python train.py --model="multi-label audio tagger" --dataset="read English sentences (LibriTTS-R)" --train_examples=15625 --arch="tdnn" --depths=[14] --kernel_size=3 --wave_strides=[10, 4, 4] --num_labels=200 --mixing="mixup" --optimizer="adamw" --beta2=0.99 --batch_size=128 --lr_schedule="linear" --warmup_steps=360 --weight_decay=0.3
Rows from block 11 of a small multi-label audio tagger, named by matrix and row number. Each number is 128 + 32 x the weight over its row's rms, rounded and kept within 0 to 255. All counts start at 0. Numbers have three digits each.
After each channel's rows are labels from the 100 clips, of 14976, where the channel reaches its highest value: "strongest on" is what is common among them. Only what is clearly more common there than usual is listed. The data: read English sentences (LibriTTS-R). In brackets: how many of the 100, against the usual share in percent.
# conv: pointwise conv (model.blocks.11.conv.weight, 256x256x1), inputs 128-255

conv.39:155147125115152135088131131211052077154179154150130070129117120032136182179099115086097136141119084108076158084087089091131147121156137041104068103128109110147105114016034123110123119151084107187123176156122128144111064122135128103096158121147084125133111154130124096085113129184134118124168112130103094099110051152153101129150076125118092072160158096154124119179140106096187141131149
strongest on: the word "place" (48 vs 1); the word "take" (26 vs 1.3)

conv.47:118122155179072152145127118096149183116123117040135181108087112113096058182124143077108140085208131115156014139071088137125088135115069145138117108148117114148100063105116121095119123159075163148100079075164105152130105119059117149085113093131132159133058100155100111080133108154098154117152186059139176120143190166123077084126139121132152108120170122130131102181066145132108109107109
strongest on: the word "we" (57 vs 4.8); the word "shall" (31 vs 1.5)

conv.241:070116119053091153097151139088099095088142149171108106135156149139099141099130144135057106168127162118076099097136161117118171166122097128109153094098082105056089159090149067087143134066124126126120119132151080088152143154115134104159160165107082144153141086122158131201201073113132180141156117061038079079139116141162130113132110109155108130083140171081138109176057177109150096157102
strongest on: the word "my" (30 vs 6.2)

conv.232:101174139071111085087107120084153139066096132103157119126097150143066139125107129152015133122125084134127117097155090117108129067113129138112146103126142106108116121150122066104106124122110133134151085097054171131129107152134099080150160116137100160118128146149138085168123141164080072121090089139127139142163112117148086127126073111113074103127052141131071073123140140065103111144176
strongest on: the word "i" (56 vs 20.3); the word "am" (35 vs 1.9); the word "was" (34 vs 15.5); the word "there" (32 vs 4.4)

conv.4:097093168168141136124052106092121133141116117105139139097117026161110090181140143167133157121148055129141183058144146133149132142142127082096140130132111108197117089120154157149102086070112128174119099150207143131149105122086108149131165159115022128127144127134099080138140146096133175156134106051140134123152148102087108119150142055042132139140118146095100127109104148130083159175130
strongest on: the word "going" (37 vs 1); the word "find" (26 vs 0.9)

conv.161:178113123112072119078091099157112139100149150117153127099078122077180039193118143091129175141155114147094058125151101127131153088116068090117119123121150080158105061036103085143158070135125060190142121125121083176058090136120124153169140071119103165133100134142133181112149111125125134076165139141116173100134099158114117120147107111151073118120139122136098097126051088104129121141176
strongest on: the word "three" (38 vs 0.9)

conv.149:165186122079092074100120086126097154076040096118112141094109107136123157118109166124100129134144153121172156101068124138105112072201174129087083128117174127152047107163144103134072095112186155082127097076108167162089138147142099109084141169146149104088151126145138138143116163116086139122146145085113157132108088106088145188078159156117102073027138106098106091099114145113076125137107
strongest on: the word "am" (25 vs 1.9)

conv.170:127071073095154034134129080116090118119119099166120136120089080087116111160161115147163108137139137044151105103145130144110128129065113145118107119142141112129051130086122148125171151155137093121126172113147116171149146132116103090085163151049083138137163119122121137145097063155110129123140126113079142092154142113153118117084100140143166127125154118089135141127112060108087100115142
strongest on: the word "we" (27 vs 4.8)

conv.180:155141108130134097129112157131119120136136126111163124138079136124137118172129166097166088094159152133173121120086103122127125156094155177137090164157107107087054094148102115107096137201118087095178191146153101156112096142124099091134101127121110126138065164132058058122123117187112114119122110157086079135103097123080071061160127134138162126062141125137073101062168117059088103115136
strongest on: the word "we" (29 vs 4.8); the word "when" (27 vs 3.2)

conv.70:052155121087102149116159128084142142129133130129153154101130140065081170128104101169101162114156069150075069104093103145124084082154154106143113136153130033111148127091151071114086088138078116141139110133120090160137091112044043127120083121162135177007096107083171132180178137125149128124151102079161121134124146144162141108098107094096120046118157098085119142112119127030131148090151
strongest on: the word "i" (86 vs 20.3); the word "you" (34 vs 14.5); the word "that" (33 vs 13.6)

conv.247:109130118125121146161129149050082141135177095121129130109177138145092109100088087112103153102155131079114135080104164097167115089061095197126111125099127138080085095118127174128076096140173141131153165159145101146153128164095108113104164121146144158105115126091141072148203122162158178102149153137108080128105134076128109043149140106138157121100168094128077086120135117102152066156058
strongest on: the word "a" (48 vs 22.9); the word "man" (45 vs 2.6)

conv.103:102082109144096118138129134144106078166129092134102102106088095128131137128110137088168148120158149116120120127140091104107137124139079142127090114117166099109080124075048117123102193130157080089138131068167057143154147125089146124107122203090168118161035071092144182125141138126140115076068145152092139104075117102130137190162104058138170129130116127125138116121149114126079177177152
strongest on: the word "found" (37 vs 1); the word "had" (35 vs 7.8); the word "upon" (33 vs 1.4)

conv.106:166125150112113071071132059162106097119129133142112149166131154125127106112173131122155204102105113124101108143111151114151081136099114085122149118139109157143172147048143133130066127093135099096156136114150100155110124131092153123132133113123139185122124147138168072085089081146135071105175130065103160061068109121128111117139094083167054077121149120092118085067106144156088130148101
strongest on: the word "three" (32 vs 0.9); the word "still" (25 vs 1.1)

conv.140:110164115130120130135090178112055109105133171139133041051147109129126117145081139178125110139130129083119128141133110174158079076125130141150154142129146145142123124146122114081161099148115010143117058098091114122023114106112152094139092080101154151085148136116109114145130126095116145118145109084155139135129120118060079098072113048071158096143165167113085096097128112081142100111119
strongest on: the word "my" (38 vs 6.2)

conv.239:110144115100153119153096142136135142081170142042129129152140093093128124127126141145151154132146132059141131127183142097134015086128148154081133182142099153168088092035177102064060093151139134144114072102129131132128141116163107162098120106091142148129108091102145119159141127087164111116062149098137133107117066140146141074141137106174156095091133166089114145133042072101114049103166
strongest on: the word "after" (55 vs 1.7)

conv.158:084145183160115096149154095117172069074118138152117125125117115164098115159126107051130137141048080122130141092056099125150097087163102130144132109140090217130131152053125115107110128103162146093125147122116140111146077102156159138103085135150102100147066077150118124094171123092102128114107120148166047152108157139123121155144087116149077146135171149150118159087161144162104108110088
strongest on: the word "from" (55 vs 4); the word "father" (30 vs 0.8)

conv.110:086124167082086119111132117125146191089151148115147108128170104129107135148186145116132083116091142120156104129151124156117131137115160090120094142135116120115096126113159095072117140065193154177154101116115171131084103144084179056135135092154096113160170114104090110178126116153150127124084105126132123101171125088135118176092111136093121116075050125158125108111093078168059136172156
strongest on: the word "was" (71 vs 15.5)

conv.184:085161120143134120148125081166135135076122075120127148139148074136157145158094155148077133087103113070151068150148145130121139079076135096083123162115096132103128119145114111104152091129141055144101066077146086118147113128125069125143141044067094138186102125158111116126101149138117133149133168160116136144137133091131094126107133068136130158152176040136141184162064108097099082056089
strongest on: the word "from" (36 vs 4); the word "come" (26 vs 2)

conv.217:086103100060138112113106113095088123076064073082149111157125085076154160126138115154149114160157112096141079129114106172086144153091098143109148120124077115144155083132105096077112149118078122152208128056165084133142114151145108148121178148138146146134070065129110165153151140119157152117119093136160110118076114057090148125087140158145154070062131134103112131120130127126163141089157
strongest on: the word "my" (25 vs 6.2)

conv.102:131122078137153069059087106116106144183161132227089178112129166113110114164179115110075129145148169189110142097138141133069158133126127113101182148126115183184135110143158153126165077077116136136107075138130106161072123119087111145139131115140131140129125156101108071114159159144187115149128140139115119144092100217075158140097093118162129162140061170147088177148164112174177127159099
strongest on: the word "my" (35 vs 6.2); the word "something" (26 vs 1.1)

conv.118:147039151123135150110126097128092174120128087141135086122154187150159112135115151139160106098141144156133123048117052112094109126139133079132133139094218109163153118075141103134080144150094097120125129101144113102127190180061108090127145141175115097141111125120160095137087124056129088179096129119109078134148148149124103132066125083154113179112120090193111142125151109130135151089076
strongest on: the word "found" (42 vs 1); the word "father" (29 vs 0.8)

conv.238:158146064132121120155138106112174138120139132115104091108129154170193096090138144175138148155083175148128129127114087148143152084103059117143106135132163130101130112137129143110147088131183097108111111133122126112103115093113144090040092096151085135180091136106148090132131099027102134145118185104134100107102136137132174097049137131138110136180156080132076114134089154131101076121108
strongest on: the word "here" (25 vs 1.9)

conv.174:154176102171176115084050147126147141095160133053098128131129070132129130131127145171093144078147144111134049125112165118137109116094143176151124147152160161036174141039140121131095136139122098138104092120151130120112104168112095148131103100145160126154130140129147171180159110149128101102140141131116103125115129141176123101132153170179111103136181079103157148169119157152140072158180
strongest on: the word "here" (41 vs 1.9)

conv.129:145140072150142148116147113144103165082147071157122112164151117113166124126110064118123101087176066083075104061134123144099101196166150115078129198146065126164087089074120106120113097124149155167120147153173168104116064079066156129151143123144105201149123129147055084139114145121116136115097114091126131104060106112129102113059060150123113144116152098141143155215106131134119101134125
strongest on: the word "after" (26 vs 1.7)

conv.23:151155102152127156120159117148118090157114067146135109167128116146073150110136145129092146091072102082116081101092077148134174131161140025142120160105081099149145110097145078097118097128086158089173081116126146119150120137088117135124127090140101142103098128149102134047036152170128169164077143120127110114112169143162162159139117145102097184039126127119141136090115149128049094139113
strongest on: the word "was" (39 vs 15.5); the word "she" (28 vs 8.3); the word "last" (27 vs 1.2)

conv.68:191095110136143109163094089156118128162122138124133173142090154050107148161138114071166139142092142175118169147104118137085195137094143144135190137081152124126165155178112138166156164100120160121120154133151209150102101129129125195160145166133149107154141113136149172077136126170194107166138092151122118185121102163097163193082147108104147146152122178187150165184148144151166148155107
strongest on: the word "find" (61 vs 0.9)

conv.139:171134142135117135110118142087083108150132110147115086128098053160142148136098144184146112109095115124144119089086151140116058112160152124131116131074104144092126126165109119110095119130083089226080171162150099104175135159104085138102116179065053137121102116196155106155110118107122174105147121123107046104119074121126116123176112098153127143015144146091042168055139102110160174077088
strongest on: the word "think" (47 vs 2); the word "i" (41 vs 20.3)

conv.218:147157125122092103143150127127135097138157101069118098127111118061125124147156069160113099082060159100103118153177103141151135125116122107145148133113081151123141149148129156095121100055190128086075119134141162123105026135166166140113149094133100122126125131114065106118157103147072097116109098140161131163116173084065139145114125098157125130157117094128125138121150084122147118157144
strongest on: the word "but" (73 vs 9); the word "it" (34 vs 15)

conv.201:133135154057138056151121158132140142161121135097162173088141119107106147108131024116105108158101059116106143076119145139110120140158124124139126084088161046153161156144084086124122148100112121158138121106175145125146124155060116122133174185120138065053126132104185119140134159136136125110145121111101156096165150099127180154110115123113088116075101139148140126153061032090163130084123
strongest on: the word "i" (43 vs 20.3); the word "by" (38 vs 3.4)

conv.27:093116108185117092166178172117131163081075112090141147090091080083110156111136145161076153128143098154089137125113095125152063116111092133067125151145171167115110104155134102155156140133142051077082140144161079144131111166118107164057107153114089122168109131162143140110111109090148124072128144185136140085140132112099077117065121142107095161101115084115042108127092093084140115136069
strongest on: the word "think" (42 vs 2); the word "i" (42 vs 20.3); the word "came" (28 vs 1.7)

conv.255:085145147133119094144141156119102159128158125148161154141103096112130165073140129168051145063113125166152116064118136180186116061161152131120115063145162087143157168157072052128028086164099182117182103125115141151133091131099072184090166155129109122087067115139166162128120072129131153103119117170123096164125114114106159120051045124060087118125110075101160111139134143116111131144181
strongest on: the word "i" (64 vs 20.3)

conv.199:123095125048105108149128131080166129134115101147124144067100146110128112155155094146136151054149003133089060119116172141125074155163132132140128099144143087136132128140134072131120095142100151118165174078123106154103100112062088160129139142117154164049153158105116153106141128137079142110140078131126139132114157131150107125116071063037119062120110106140120155174102108066126117105137
strongest on: the word "i" (54 vs 20.3); the word "your" (50 vs 3.5); the word "you" (39 vs 14.5)

conv.17:151071159157123133097124156179082084131118139098146142158130186140117112165060112090091140053105135106133127087124126132163156153170135030103113054132107141093147128150115084140107143165138127139073144132126111147097082108105122099064109166086066182138058112163129138069107103146107164133079130107160150085130142129154079141160102128108068106050172131046120111103110104107103108129146
strongest on: the word "face" (60 vs 1.2); the word "place" (34 vs 1); the word "her" (25 vs 7.9)

conv.30:118105141134056075082102172127111133124145111085130080106135138107138150106057164145116136135063086183146157130103167092147137105110061074135074127125092099105187118096072093083091117118129112116150140088123156145092125138157117163146137141123127107100104136163157125143124119157105131109136091116161066103120118066134152083149136082118115138083113134052152112105139097097146087140114
strongest on: the word "then" (51 vs 3.6)

conv.153:136131126113122136096161162142118113123165130026127034160125138121110131146123115138071093121087118040095109127137130156178070156116132127141110136128143143072071136166141084105144172093131079122154114088132088167144079126137098100162125078134081141127195081158117150097136112133065112142158083114143098072148150091078116087135115069153122130120093132151104118084126064107124141113090
strongest on: the word "was" (34 vs 15.5); the word "which" (25 vs 2.3)

conv.230:179050136066075091076172137116081149144157116062151095151089102111093102166116133163066104139101163081072125096163158114150119115104018108147110124110135198133045116104128156086163168111176113119139154059098089124099069086152084119138128136105097158139155121116097118163133125134082089068151072143120103120145126127134092104145115046110138140137124157151137134107058144077104158117104
strongest on: the word "what" (50 vs 4.2); the word "they" (27 vs 5.3)

conv.253:114180119118076117153111156091069191086049144153135152087126101140134107163137107145110094156163156125076099116111139110171134132071087129122108107119188111150146119119111184038146085128168104109167086120133124085087140163153083147134073114133089172144061155141148092143053083138124127090132158146099089050091088128046091173137135101131121133120087098175159121089163101121093167112164
strongest on: the word "him" (48 vs 6.3)

conv.169:122137113180144088102054161171083113132131122115066119144095107138068141093150121089159143092103113160100115095090094119104113079205126121070107122111137138120114098032141094128088113143107120041113160132131083140140140109171116087121081185120104103116128109116089165082134122168142165105092117145125061103141172062159084161103110137143169077089167072100097120142138119102072090136158
strongest on: the word "face" (55 vs 1.2); the word "her" (44 vs 7.9); the word "his" (26 vs 10)