python train.py --model="multi-label audio tagger" --dataset="read English sentences (LibriTTS-R)" --train_examples=15625 --input="waveform_16khz" --norm="batchnorm" --activation="relu" --init="lecun_normal" --beta1=0.9 --beta2=0.99 --weight_decay=0.3
Rows from block 7 of a small multi-label audio tagger, named by matrix and row number. Each number is 128 + 32 x the weight over its row's rms, rounded and kept within 0 to 255. All counts start at 0. Numbers have three digits each. After the name is the row's rms in percent of the matrix's.
After each channel's rows are labels from the 100 clips, of 14976, where the channel reaches its highest value: "responds to" is what is common among them. Only what is clearly more common there than usual is listed. The data: read English sentences (LibriTTS-R). In brackets: how many of the 100.
# conv: pointwise conv (model.blocks.7.conv.weight, 256x256x1), inputs 0-85

conv.144 098:155162095134141122138154176154141141103165153184139108114193084134097134122155057124096071156123109161143113114062194143134164165118108117128110142105122133113146145062150148130108112079159125146149129173069095120105153098148100180117072140094107151138121146
responds to: the word "with" (26)

conv.227 099:157120132138168096121160106114142140144176126146134094133162129057144159123117132125152141121149180180151092112085104066113143134093043099066111107077069106128150111102144155097145139151106094148156139126110111045122080126139089111130095156103051227128132145
responds to: the word "was" (49); the word "he" (44)

conv.66 102:165150116122163130137155173126154161129169166130081118160146120125181101038105159142139046067152166143121114134127116091108156133140154119095179089108145145102138152127147084126164081134139130097145143078120125075124175109155143115094116136136142110136133114
responds to: the word "my" (30)

conv.2 101:099105083112138118110053145102121116107117129142102070120138103119167144092062130127150139168139096119111012115098051101123137094114100098095143114147066103152151074072147131117080110167180144173115104143129115130080146158119153137127189149126115132146135108
responds to: the word "the" (81)

conv.108 099:110118086147111124139127151139147198150112151117096120118078124179127149124091155120124083051158175103172079191143132108118149154163120110125121159120136175137126118097088116146122114115112138141164132047082140114159110107170139100107136176118137124119122125
responds to: the word "my" (34)

conv.203 104:086101157143064133127117127085145137100114141106118157102149138146144125145150154158157122131086095066187136159141161146099064137075118085103141143088127147095145120125109153128084154118151159087153070181141139110143107135121034142116182128126118136163016140
responds to: the word "all" (44)

conv.253 101:122160082048156171133117142050094117130125103151137116125168088164146116153144117152119167110149120128140125149173122139168098071109099173154170191140131088194124156152135141109109108164157142171126125151084100164119076126114146140107120106107134097066093125
responds to: the word "he" (53); the word "his" (46)

conv.101 097:143117154132133130080121097152149138138189118194128102069137124143117058120083097102052111105151105178109124101100180127099172136079089127102133128133068150164120118147120141147076116126069137119174112108138171171146160131187132172089043175123107156067139071
responds to: the word "one" (53)

conv.226 099:093145098084139139099141130133131191116125143152101148158153129115084112134153163110116124118184140051130068159144057113208155066131146123132087149138134106135114091124084078137106082102157121172112161158060155131141158119114150103124123111090080163147113143
responds to: the word "not" (46)

conv.61 099:100103067112098097138136116098139089129120124114150112125120124162136129121138122128142112139097146119137145104130124169178117135131126108090128151138203123109133143111118163064119166113165157077133095149143122020131084079096106152090156133165170036114140184
responds to: the word "i" (98); the word "you" (34)

conv.135 104:148127148111118096146128062196074044154144083148078057110111135089140091124159144108127109112097106146172102127124141112153130085097086116120122064100086161123140124092114167096139046132104092098058175142148130061172121172137153117103144115134147166147135116
responds to: the word "not" (67)

conv.127 102:082120157142132099082117104126119124150123114123133085096137088186085147123170188163119114151104134103099102100133136121125122131104156131099092113102133128161100149087113100124096144142151110122124084149153113137121094137157150112089107144128151128165126112
responds to: the word "no" (31)

conv.180 100:110127057107124103077096081103115128094117155116077123097099128139148070088145099180145125148119110133097071147154149148150098087118140147130042155163136143125072082168170139106058073092122113179081125153079086158124191133119146125137149089072167079086120118
responds to: the word "he" (45); the word "his" (43)

conv.93 102:142142112090145135082154096107094162145144118140093129150141133117162140128096054171136106100118128170062167117105110105135161111100136169103129095066198140117124105152098083125160068090101132089105105067052085109149078166137139120061109109143120115156148113
responds to: the word "be" (28)

conv.84 099:161169123049152129123128168148098142191134134172127122146075139116069100142128104129101097101153135175122139143108174138091148116063137156153091163041137110134119100123085178088083148097136097154129107199063097143093138149135129156118106131092094167065095062
responds to: the word "was" (40)

conv.31 097:135117113112148144103161110162137108132134174103124128156095117142117169162150147126054134144127068127096133116098144161137175136051072121087139072133143119109100127141177089119165130152097137156245117130029155129131146105151123138130162217115128144094127106
responds to: the word "not" (64)

conv.111 098:170123069100106131118131151137116156123105117154127115108096115121143072089062185085151079142158129125152103071065149130150090086118098083143137135106126192134097102074050126118094103148120126124125127103135120099096146132099115091127139107115108132146088134
responds to: the word "i" (45); the word "my" (29)

conv.35 098:166123083191108052117176141159105135114163174121135076145114137069133157079088168175143138146170112140121104137040051067080161176118125096142159106109141118164136164094153173123156112177131094150093088104181124085071080059154105084112122112131149151097119103
responds to: the word "but" (48)

conv.114 102:074132140144032131116157108129148134091113120143150143102167103152174089133155156193116143121061105084151116131114131164102102104085128078109121145052123123081175104114109162154103074104100180090163135140110148099102133109093053120133174155135142100108084120
responds to: the word "from" (91)

conv.120 098:101132091161124118117161136166148134132068108139136132117127112152105120144165193125119105175192142112123132128064123167131093148115111160117121113133104066136107161099124125062151155172103118069147119096175156116086116086133132078086131134129079139159132147
responds to: the word "no" (33); the word "not" (25)

conv.116 100:142141086113178124123131162177140150113099163126126130128113168155146097184159117123114105100075148092161140054072182147138170158159122158088099137104127177078051164148111110130109123063177085165125134160086135127187162129116111134135166148109064124079105104
responds to: the word "there" (50)

conv.185 101:132151075134065097164141134110102167131138137116130128097146080137065125137127148145143141120068178074169139087124120157131159171119150139121117172100094095160149132099124125142078134108179133175088178035121173149131195116105111122088092068115105147164127168
responds to: the word "that" (31)

conv.97 101:102131119129127105113139086128144155155147180152130153122099097156116176144073114163139052147159137087173158113121111108088164093122159098127111141108122085111079120152178117117105136096103141117131155151140060124119158086195077173108151144111109170153114157
responds to: the word "was" (44)

conv.215 100:154101120152107150162136154132119093152142069164146160125093121119138081134128077124153076112129091172168171043128093111172108170151136117131149082119139119055142119160086163148170155069100139100162076083112155151135131083097112136140102127151153098090146177
responds to: the word "i" (41)

conv.172 101:131100104096133161144165131182128117124163140164097134155175106107111113086179105135132112090132123138121114078095141149169161121131126153099150077117118116082152054143134094141154043075173171147112123150107081112127143117103094120151117107159131160099139153
responds to: the word "but" (37)

conv.132 098:148148121103146119142101086171091144187119188096127144094114127160159146113118131149085117155167162113102050104104164083098103145138144075174115136123118089172134109078065094175052130147114078133124106142152161103082102079171110127147076100112131164109129144
responds to: the word "she" (27)

conv.150 100:163135130137099086128107125121163145151151119151122095146082148129102099098092126138119072128100119108153141126133159112110143099153062102155116157144122146116092114114142139120079176106145092106071169093156128120143159130151120159170153078119117089119094114
responds to: the word "was" (77)

conv.229 101:141106127108102103141135147117110136116100134131111101086158171137180077125139133052132144135160093065096134157110066109147143124101123109167150128088127052090102125140180125065127141139096127127101125102164116146047121124164057124086151088130133177073126126
responds to: the word "i" (67)

conv.11 100:154144126129134110097093119127162129101166121102150145125174097167099162165073117086095159148106190092135142139054132126144123087146153125081134146146106148118122115126142057130145098116148162071116166147131050075152090089159152114110134100089158042146081100
responds to: the word "she" (75)

conv.234 098:066081088114121190163127138164086162138051142193077080093210134135091107134159102126120127095186194153060156137131132161223094081116085134174073128221146109129060146136092116099065128105134167095058154152065203153144169150100132144112155088135060073113115126
responds to: the word "my" (28); the word "not" (28)

conv.249 098:158153121092124133136133177115159146105127060124085100140157084145084151135174089131102090141145126170190099111096160146094125086132133097110133146069131106155155143137149175123084134131165101159132116217089117146072106061121117139177140131088105161144103160
responds to: the word "with" (32)

conv.17 100:087133164090141114170123102180081135156066109081122167155084180104122070128128082138139150209131146158135143138110119086177063054126082155143090120227122150127100107161130131108093095142154128112116074141115122114155129150146115151186131145091119158101140136
responds to: the word "not" (34)

conv.199 100:139104136159101110175106074126096157139135077100132078130021128088106104092153067164158129161081126154145145124149111165134106126136121123130158147137119170129178138090106149124196076170138097124070124131124187129088103083143089098141113123163171109107137153
responds to: the word "to" (69)

conv.68 104:150131132127134081169148090169123145139138151115099112060153091111142132093094134126154150166152121145058135126037065110064123144098127159135138087114153108067125148114162065115112118128131103128124084084144121036148073048178111133066106072090117119102158141
responds to: the word "would" (42)

conv.165 098:112107120130237152156142135178109128108124159136081120107153117132162148121131132145127158155189097137084130138079135139101176185125115085133107130181165061164134155119129087146086136151130093109145142137122143132109085086158158129128147101165154129126166106
responds to: the word "be" (56); the word "she" (31)

conv.42 098:132106128182161115179155116112177152144136122178130140145140121112065177123057156138193139136119119121105116178114126130104112125112105197140118127081075109095192044116154121089171092115086185089124100137146079088138129133173094111160154103054087066209176158
responds to: the word "all" (38)

conv.232 103:168173135154124114162141050160132177150092065109125133135089153101101161143083126157156106087078157170090140044111113118149125135153172124158120135114137151099123147113089141119155097130072118093045112071146168087151075176145141146087126042160093108163113153
responds to: the word "to" (60)

conv.220 099:144142158082105106145142111150144127192133096124066098117128189130113080151160161052104027087126110125189135103106155115110092066151129107130153153086102124152131129121087146146102072118127130126101182161051218147110113176168068119116110116148077110101152090
responds to: the word "i" (53); the word "not" (25)

conv.197 098:107122095089130072094106159093152119116127136067149120136126133122104115077162121106149127097107146159154137096108141112111091125150097035168112138113152120133142128092178149117090132131179149099110122176153125095079133066185094104116162143140124137180134148
responds to: the word "i" (70)

conv.129 097:165116145146136074133150131190122106126169140117106154170128116147106131140129058152088079107121100115154059161166182134120184168122128110129119142103108084134109185133141118152155116139118151111148101097092065117089125083123153145123104141080164092120139073
responds to: the word "but" (31)

conv.33 102:151153116115113126139113073147153172079104117134066084112095120125129129100128103081142173126178095141157087171130100144099177072165122094159091112160115014146131115090118067129090108161150120147174104129110169122082113076088142105080180126145061173136161150
responds to: the word "with" (27)

conv.195 101:134106182155134134098084119131027098096134108159162141103126125125142133144140130150137187073168107151158048167159130122076157160088128115120140132106092060172120109129078140157092089141156080096165140168070171196064114124142142113098123135152087152126113125
responds to: the word "he" (47)

conv.136 100:181159138117128125163160186151090110148163156106131166147117107140123135134124125077157124135125151109144122118166116114107168084107072086091079139120144147090110120138199090098109179145156090146094121134163103117108144029140180037163149072141162149122155166
responds to: the word "the" (91)

conv.76 103:134118118123154105138145207158071125140131154118154132167109109096154124090133132162128049123161145160038127166131106095144142134155129144117204104126128133119135108078103127162167113106112063120129150094115116125126131116158168118118056146122139154142125133
responds to: the word "not" (94); voice: female (80)

conv.183 098:114065206149159110095146153065100136154141098160140109147061148165166095118179107171138100142156139132098111157144085089125072139125151113138156135116084099170132108109075138117122138141124181142119111154119144173119073147154165205146121154130209078076176125
responds to: the word "he" (37)

conv.71 099:113108149149162125136106070091107094122120145137135158084156149100000163132122082207138103173096125117125125159152139102121118111092162132121120073106084135141134122126143108160056052156148133154142110135110157111150162066106105132121077143128139152152103167
responds to: the word "first" (33); the word "for" (26)

conv.230 099:167099092159128186131128120120128166084115155098124118149143097147127132189135123205111135082126058148163094124096173159171160099141147035155152142133107067129140086146168148124131066166156076104113112147093125187099134098112148119133138112132079185112027139
responds to: the word "not" (87)

conv.174 102:084115174131086146131061109097139107153137081113183130095135119120128110111132138150143138129046108074192127121156116136092081132103139054141142125103116143112140108090096169123100124145123131139148143151140136109117138124108075133113107135127119135131088145
responds to: the word "and" (60)

conv.94 102:128137067115179192093076115103111123096140103088088095153094109155154157150137160137155089122112150133091080120181145117082117111016143122122140178107142183094134100153145127158060169133162131150130143136114113162137133119131129146155170133146066132144092113
responds to: the word "and" (66)

conv.10 101:103093117176044138139088099149100191104084121153120087080085077169134083106160108112166125162117144101136106134132148097164127158117106159111137143206125166113133128108127124108173147136125129104084189106121138181094103145192070123141110142102080141074107118
responds to: the word "one" (35)

conv.177 100:141123116133138081130131150158073171076083134189085025116074161159052104109067130140076114136202124118071106144118153126101123155060121096123107139122168078152095149115120172075127152125095083120107123142083145144085103145178120163091131133073095155084081111
responds to: the word "me" (40)

conv.105 098:126112137090179090125106031076151141173087138088075167149145143111133107150105134225163088171124182161144093111208148066155106101113157111168184150056141136127133143186069147147069135160157139142073119132081128157151131118122161120084067115108127168163103099
responds to: the word "was" (34)

conv.228 097:134125172135130113051109125128120074082121131128184134138144166146169196142190161036110088142089126147155144177131114105056120100080072121101139083114145120119111147111140131110127147158130121142176085136121152121101109160092085162101142157157142140170110138
responds to: the word "my" (29)

conv.99 104:116120106124057108156170213154137152149101097162119128160130112149143158119194139178105118171164111131119136139106147150109092129083155133071166098117151125178116141136071164083166112143111120119144067104093151075148069146112081138143136140162112117149092132
responds to: the word "my" (54); the word "not" (43)

conv.72 098:052134125109164146107143073087164150117115147132086129152095124151130149134136096118127135050163148202141124123074164130163121117136130116105161134169096099123075070165129129127072120157155118126094127149094135103097102142118128149068158107108138059127113085
responds to: the word "which" (46)

conv.73 099:076135133147133179124118168084100099130098096092086133152149087150142054081132164174149147144137159167134110097140085120114085108093110121133144120146153120120086163142099086127119155135136155109136138100064123118108136095178152100123115137169178099157143120
responds to: the word "my" (73)

conv.98 098:146133066126153122117132128152136108127092103152135121104148138124118117173090144077144135090144090156044174070143075135143150146137134096088090135091085156123112041131170125121097150102129077149108152125126122118136121146135155169056104120104094167151137128
responds to: the word "get" (25)

conv.8 100:151101072105086075106170129151175185119112117109080163053118162131065137148151121056160160114132117132116114049109102152120129115069094137166081111123148056139113103141177110137154170148122143106115081112113164164125121103217099141097095113050133134143149149
responds to: the word "never" (29)

conv.13 101:152171102114164073135140104139097095131108151138165141093155120135129158175089140067116097105125128147094132165094138139131135116121111078132115113120100171124102128112155095055111119110101111144178168098098112103162101122132144131116114134101103140152094167
responds to: the word "nothing" (32)

conv.140 096:151122085145066093109134155120093136145114110140152076137142131087130080081108112170143111124097107099143134148136122069121114123133143063177112142093167103084134160119086192183100194145128145127108120120159165136098139108122153152117121137226127088141068138
responds to: the word "i" (48); the word "by" (25)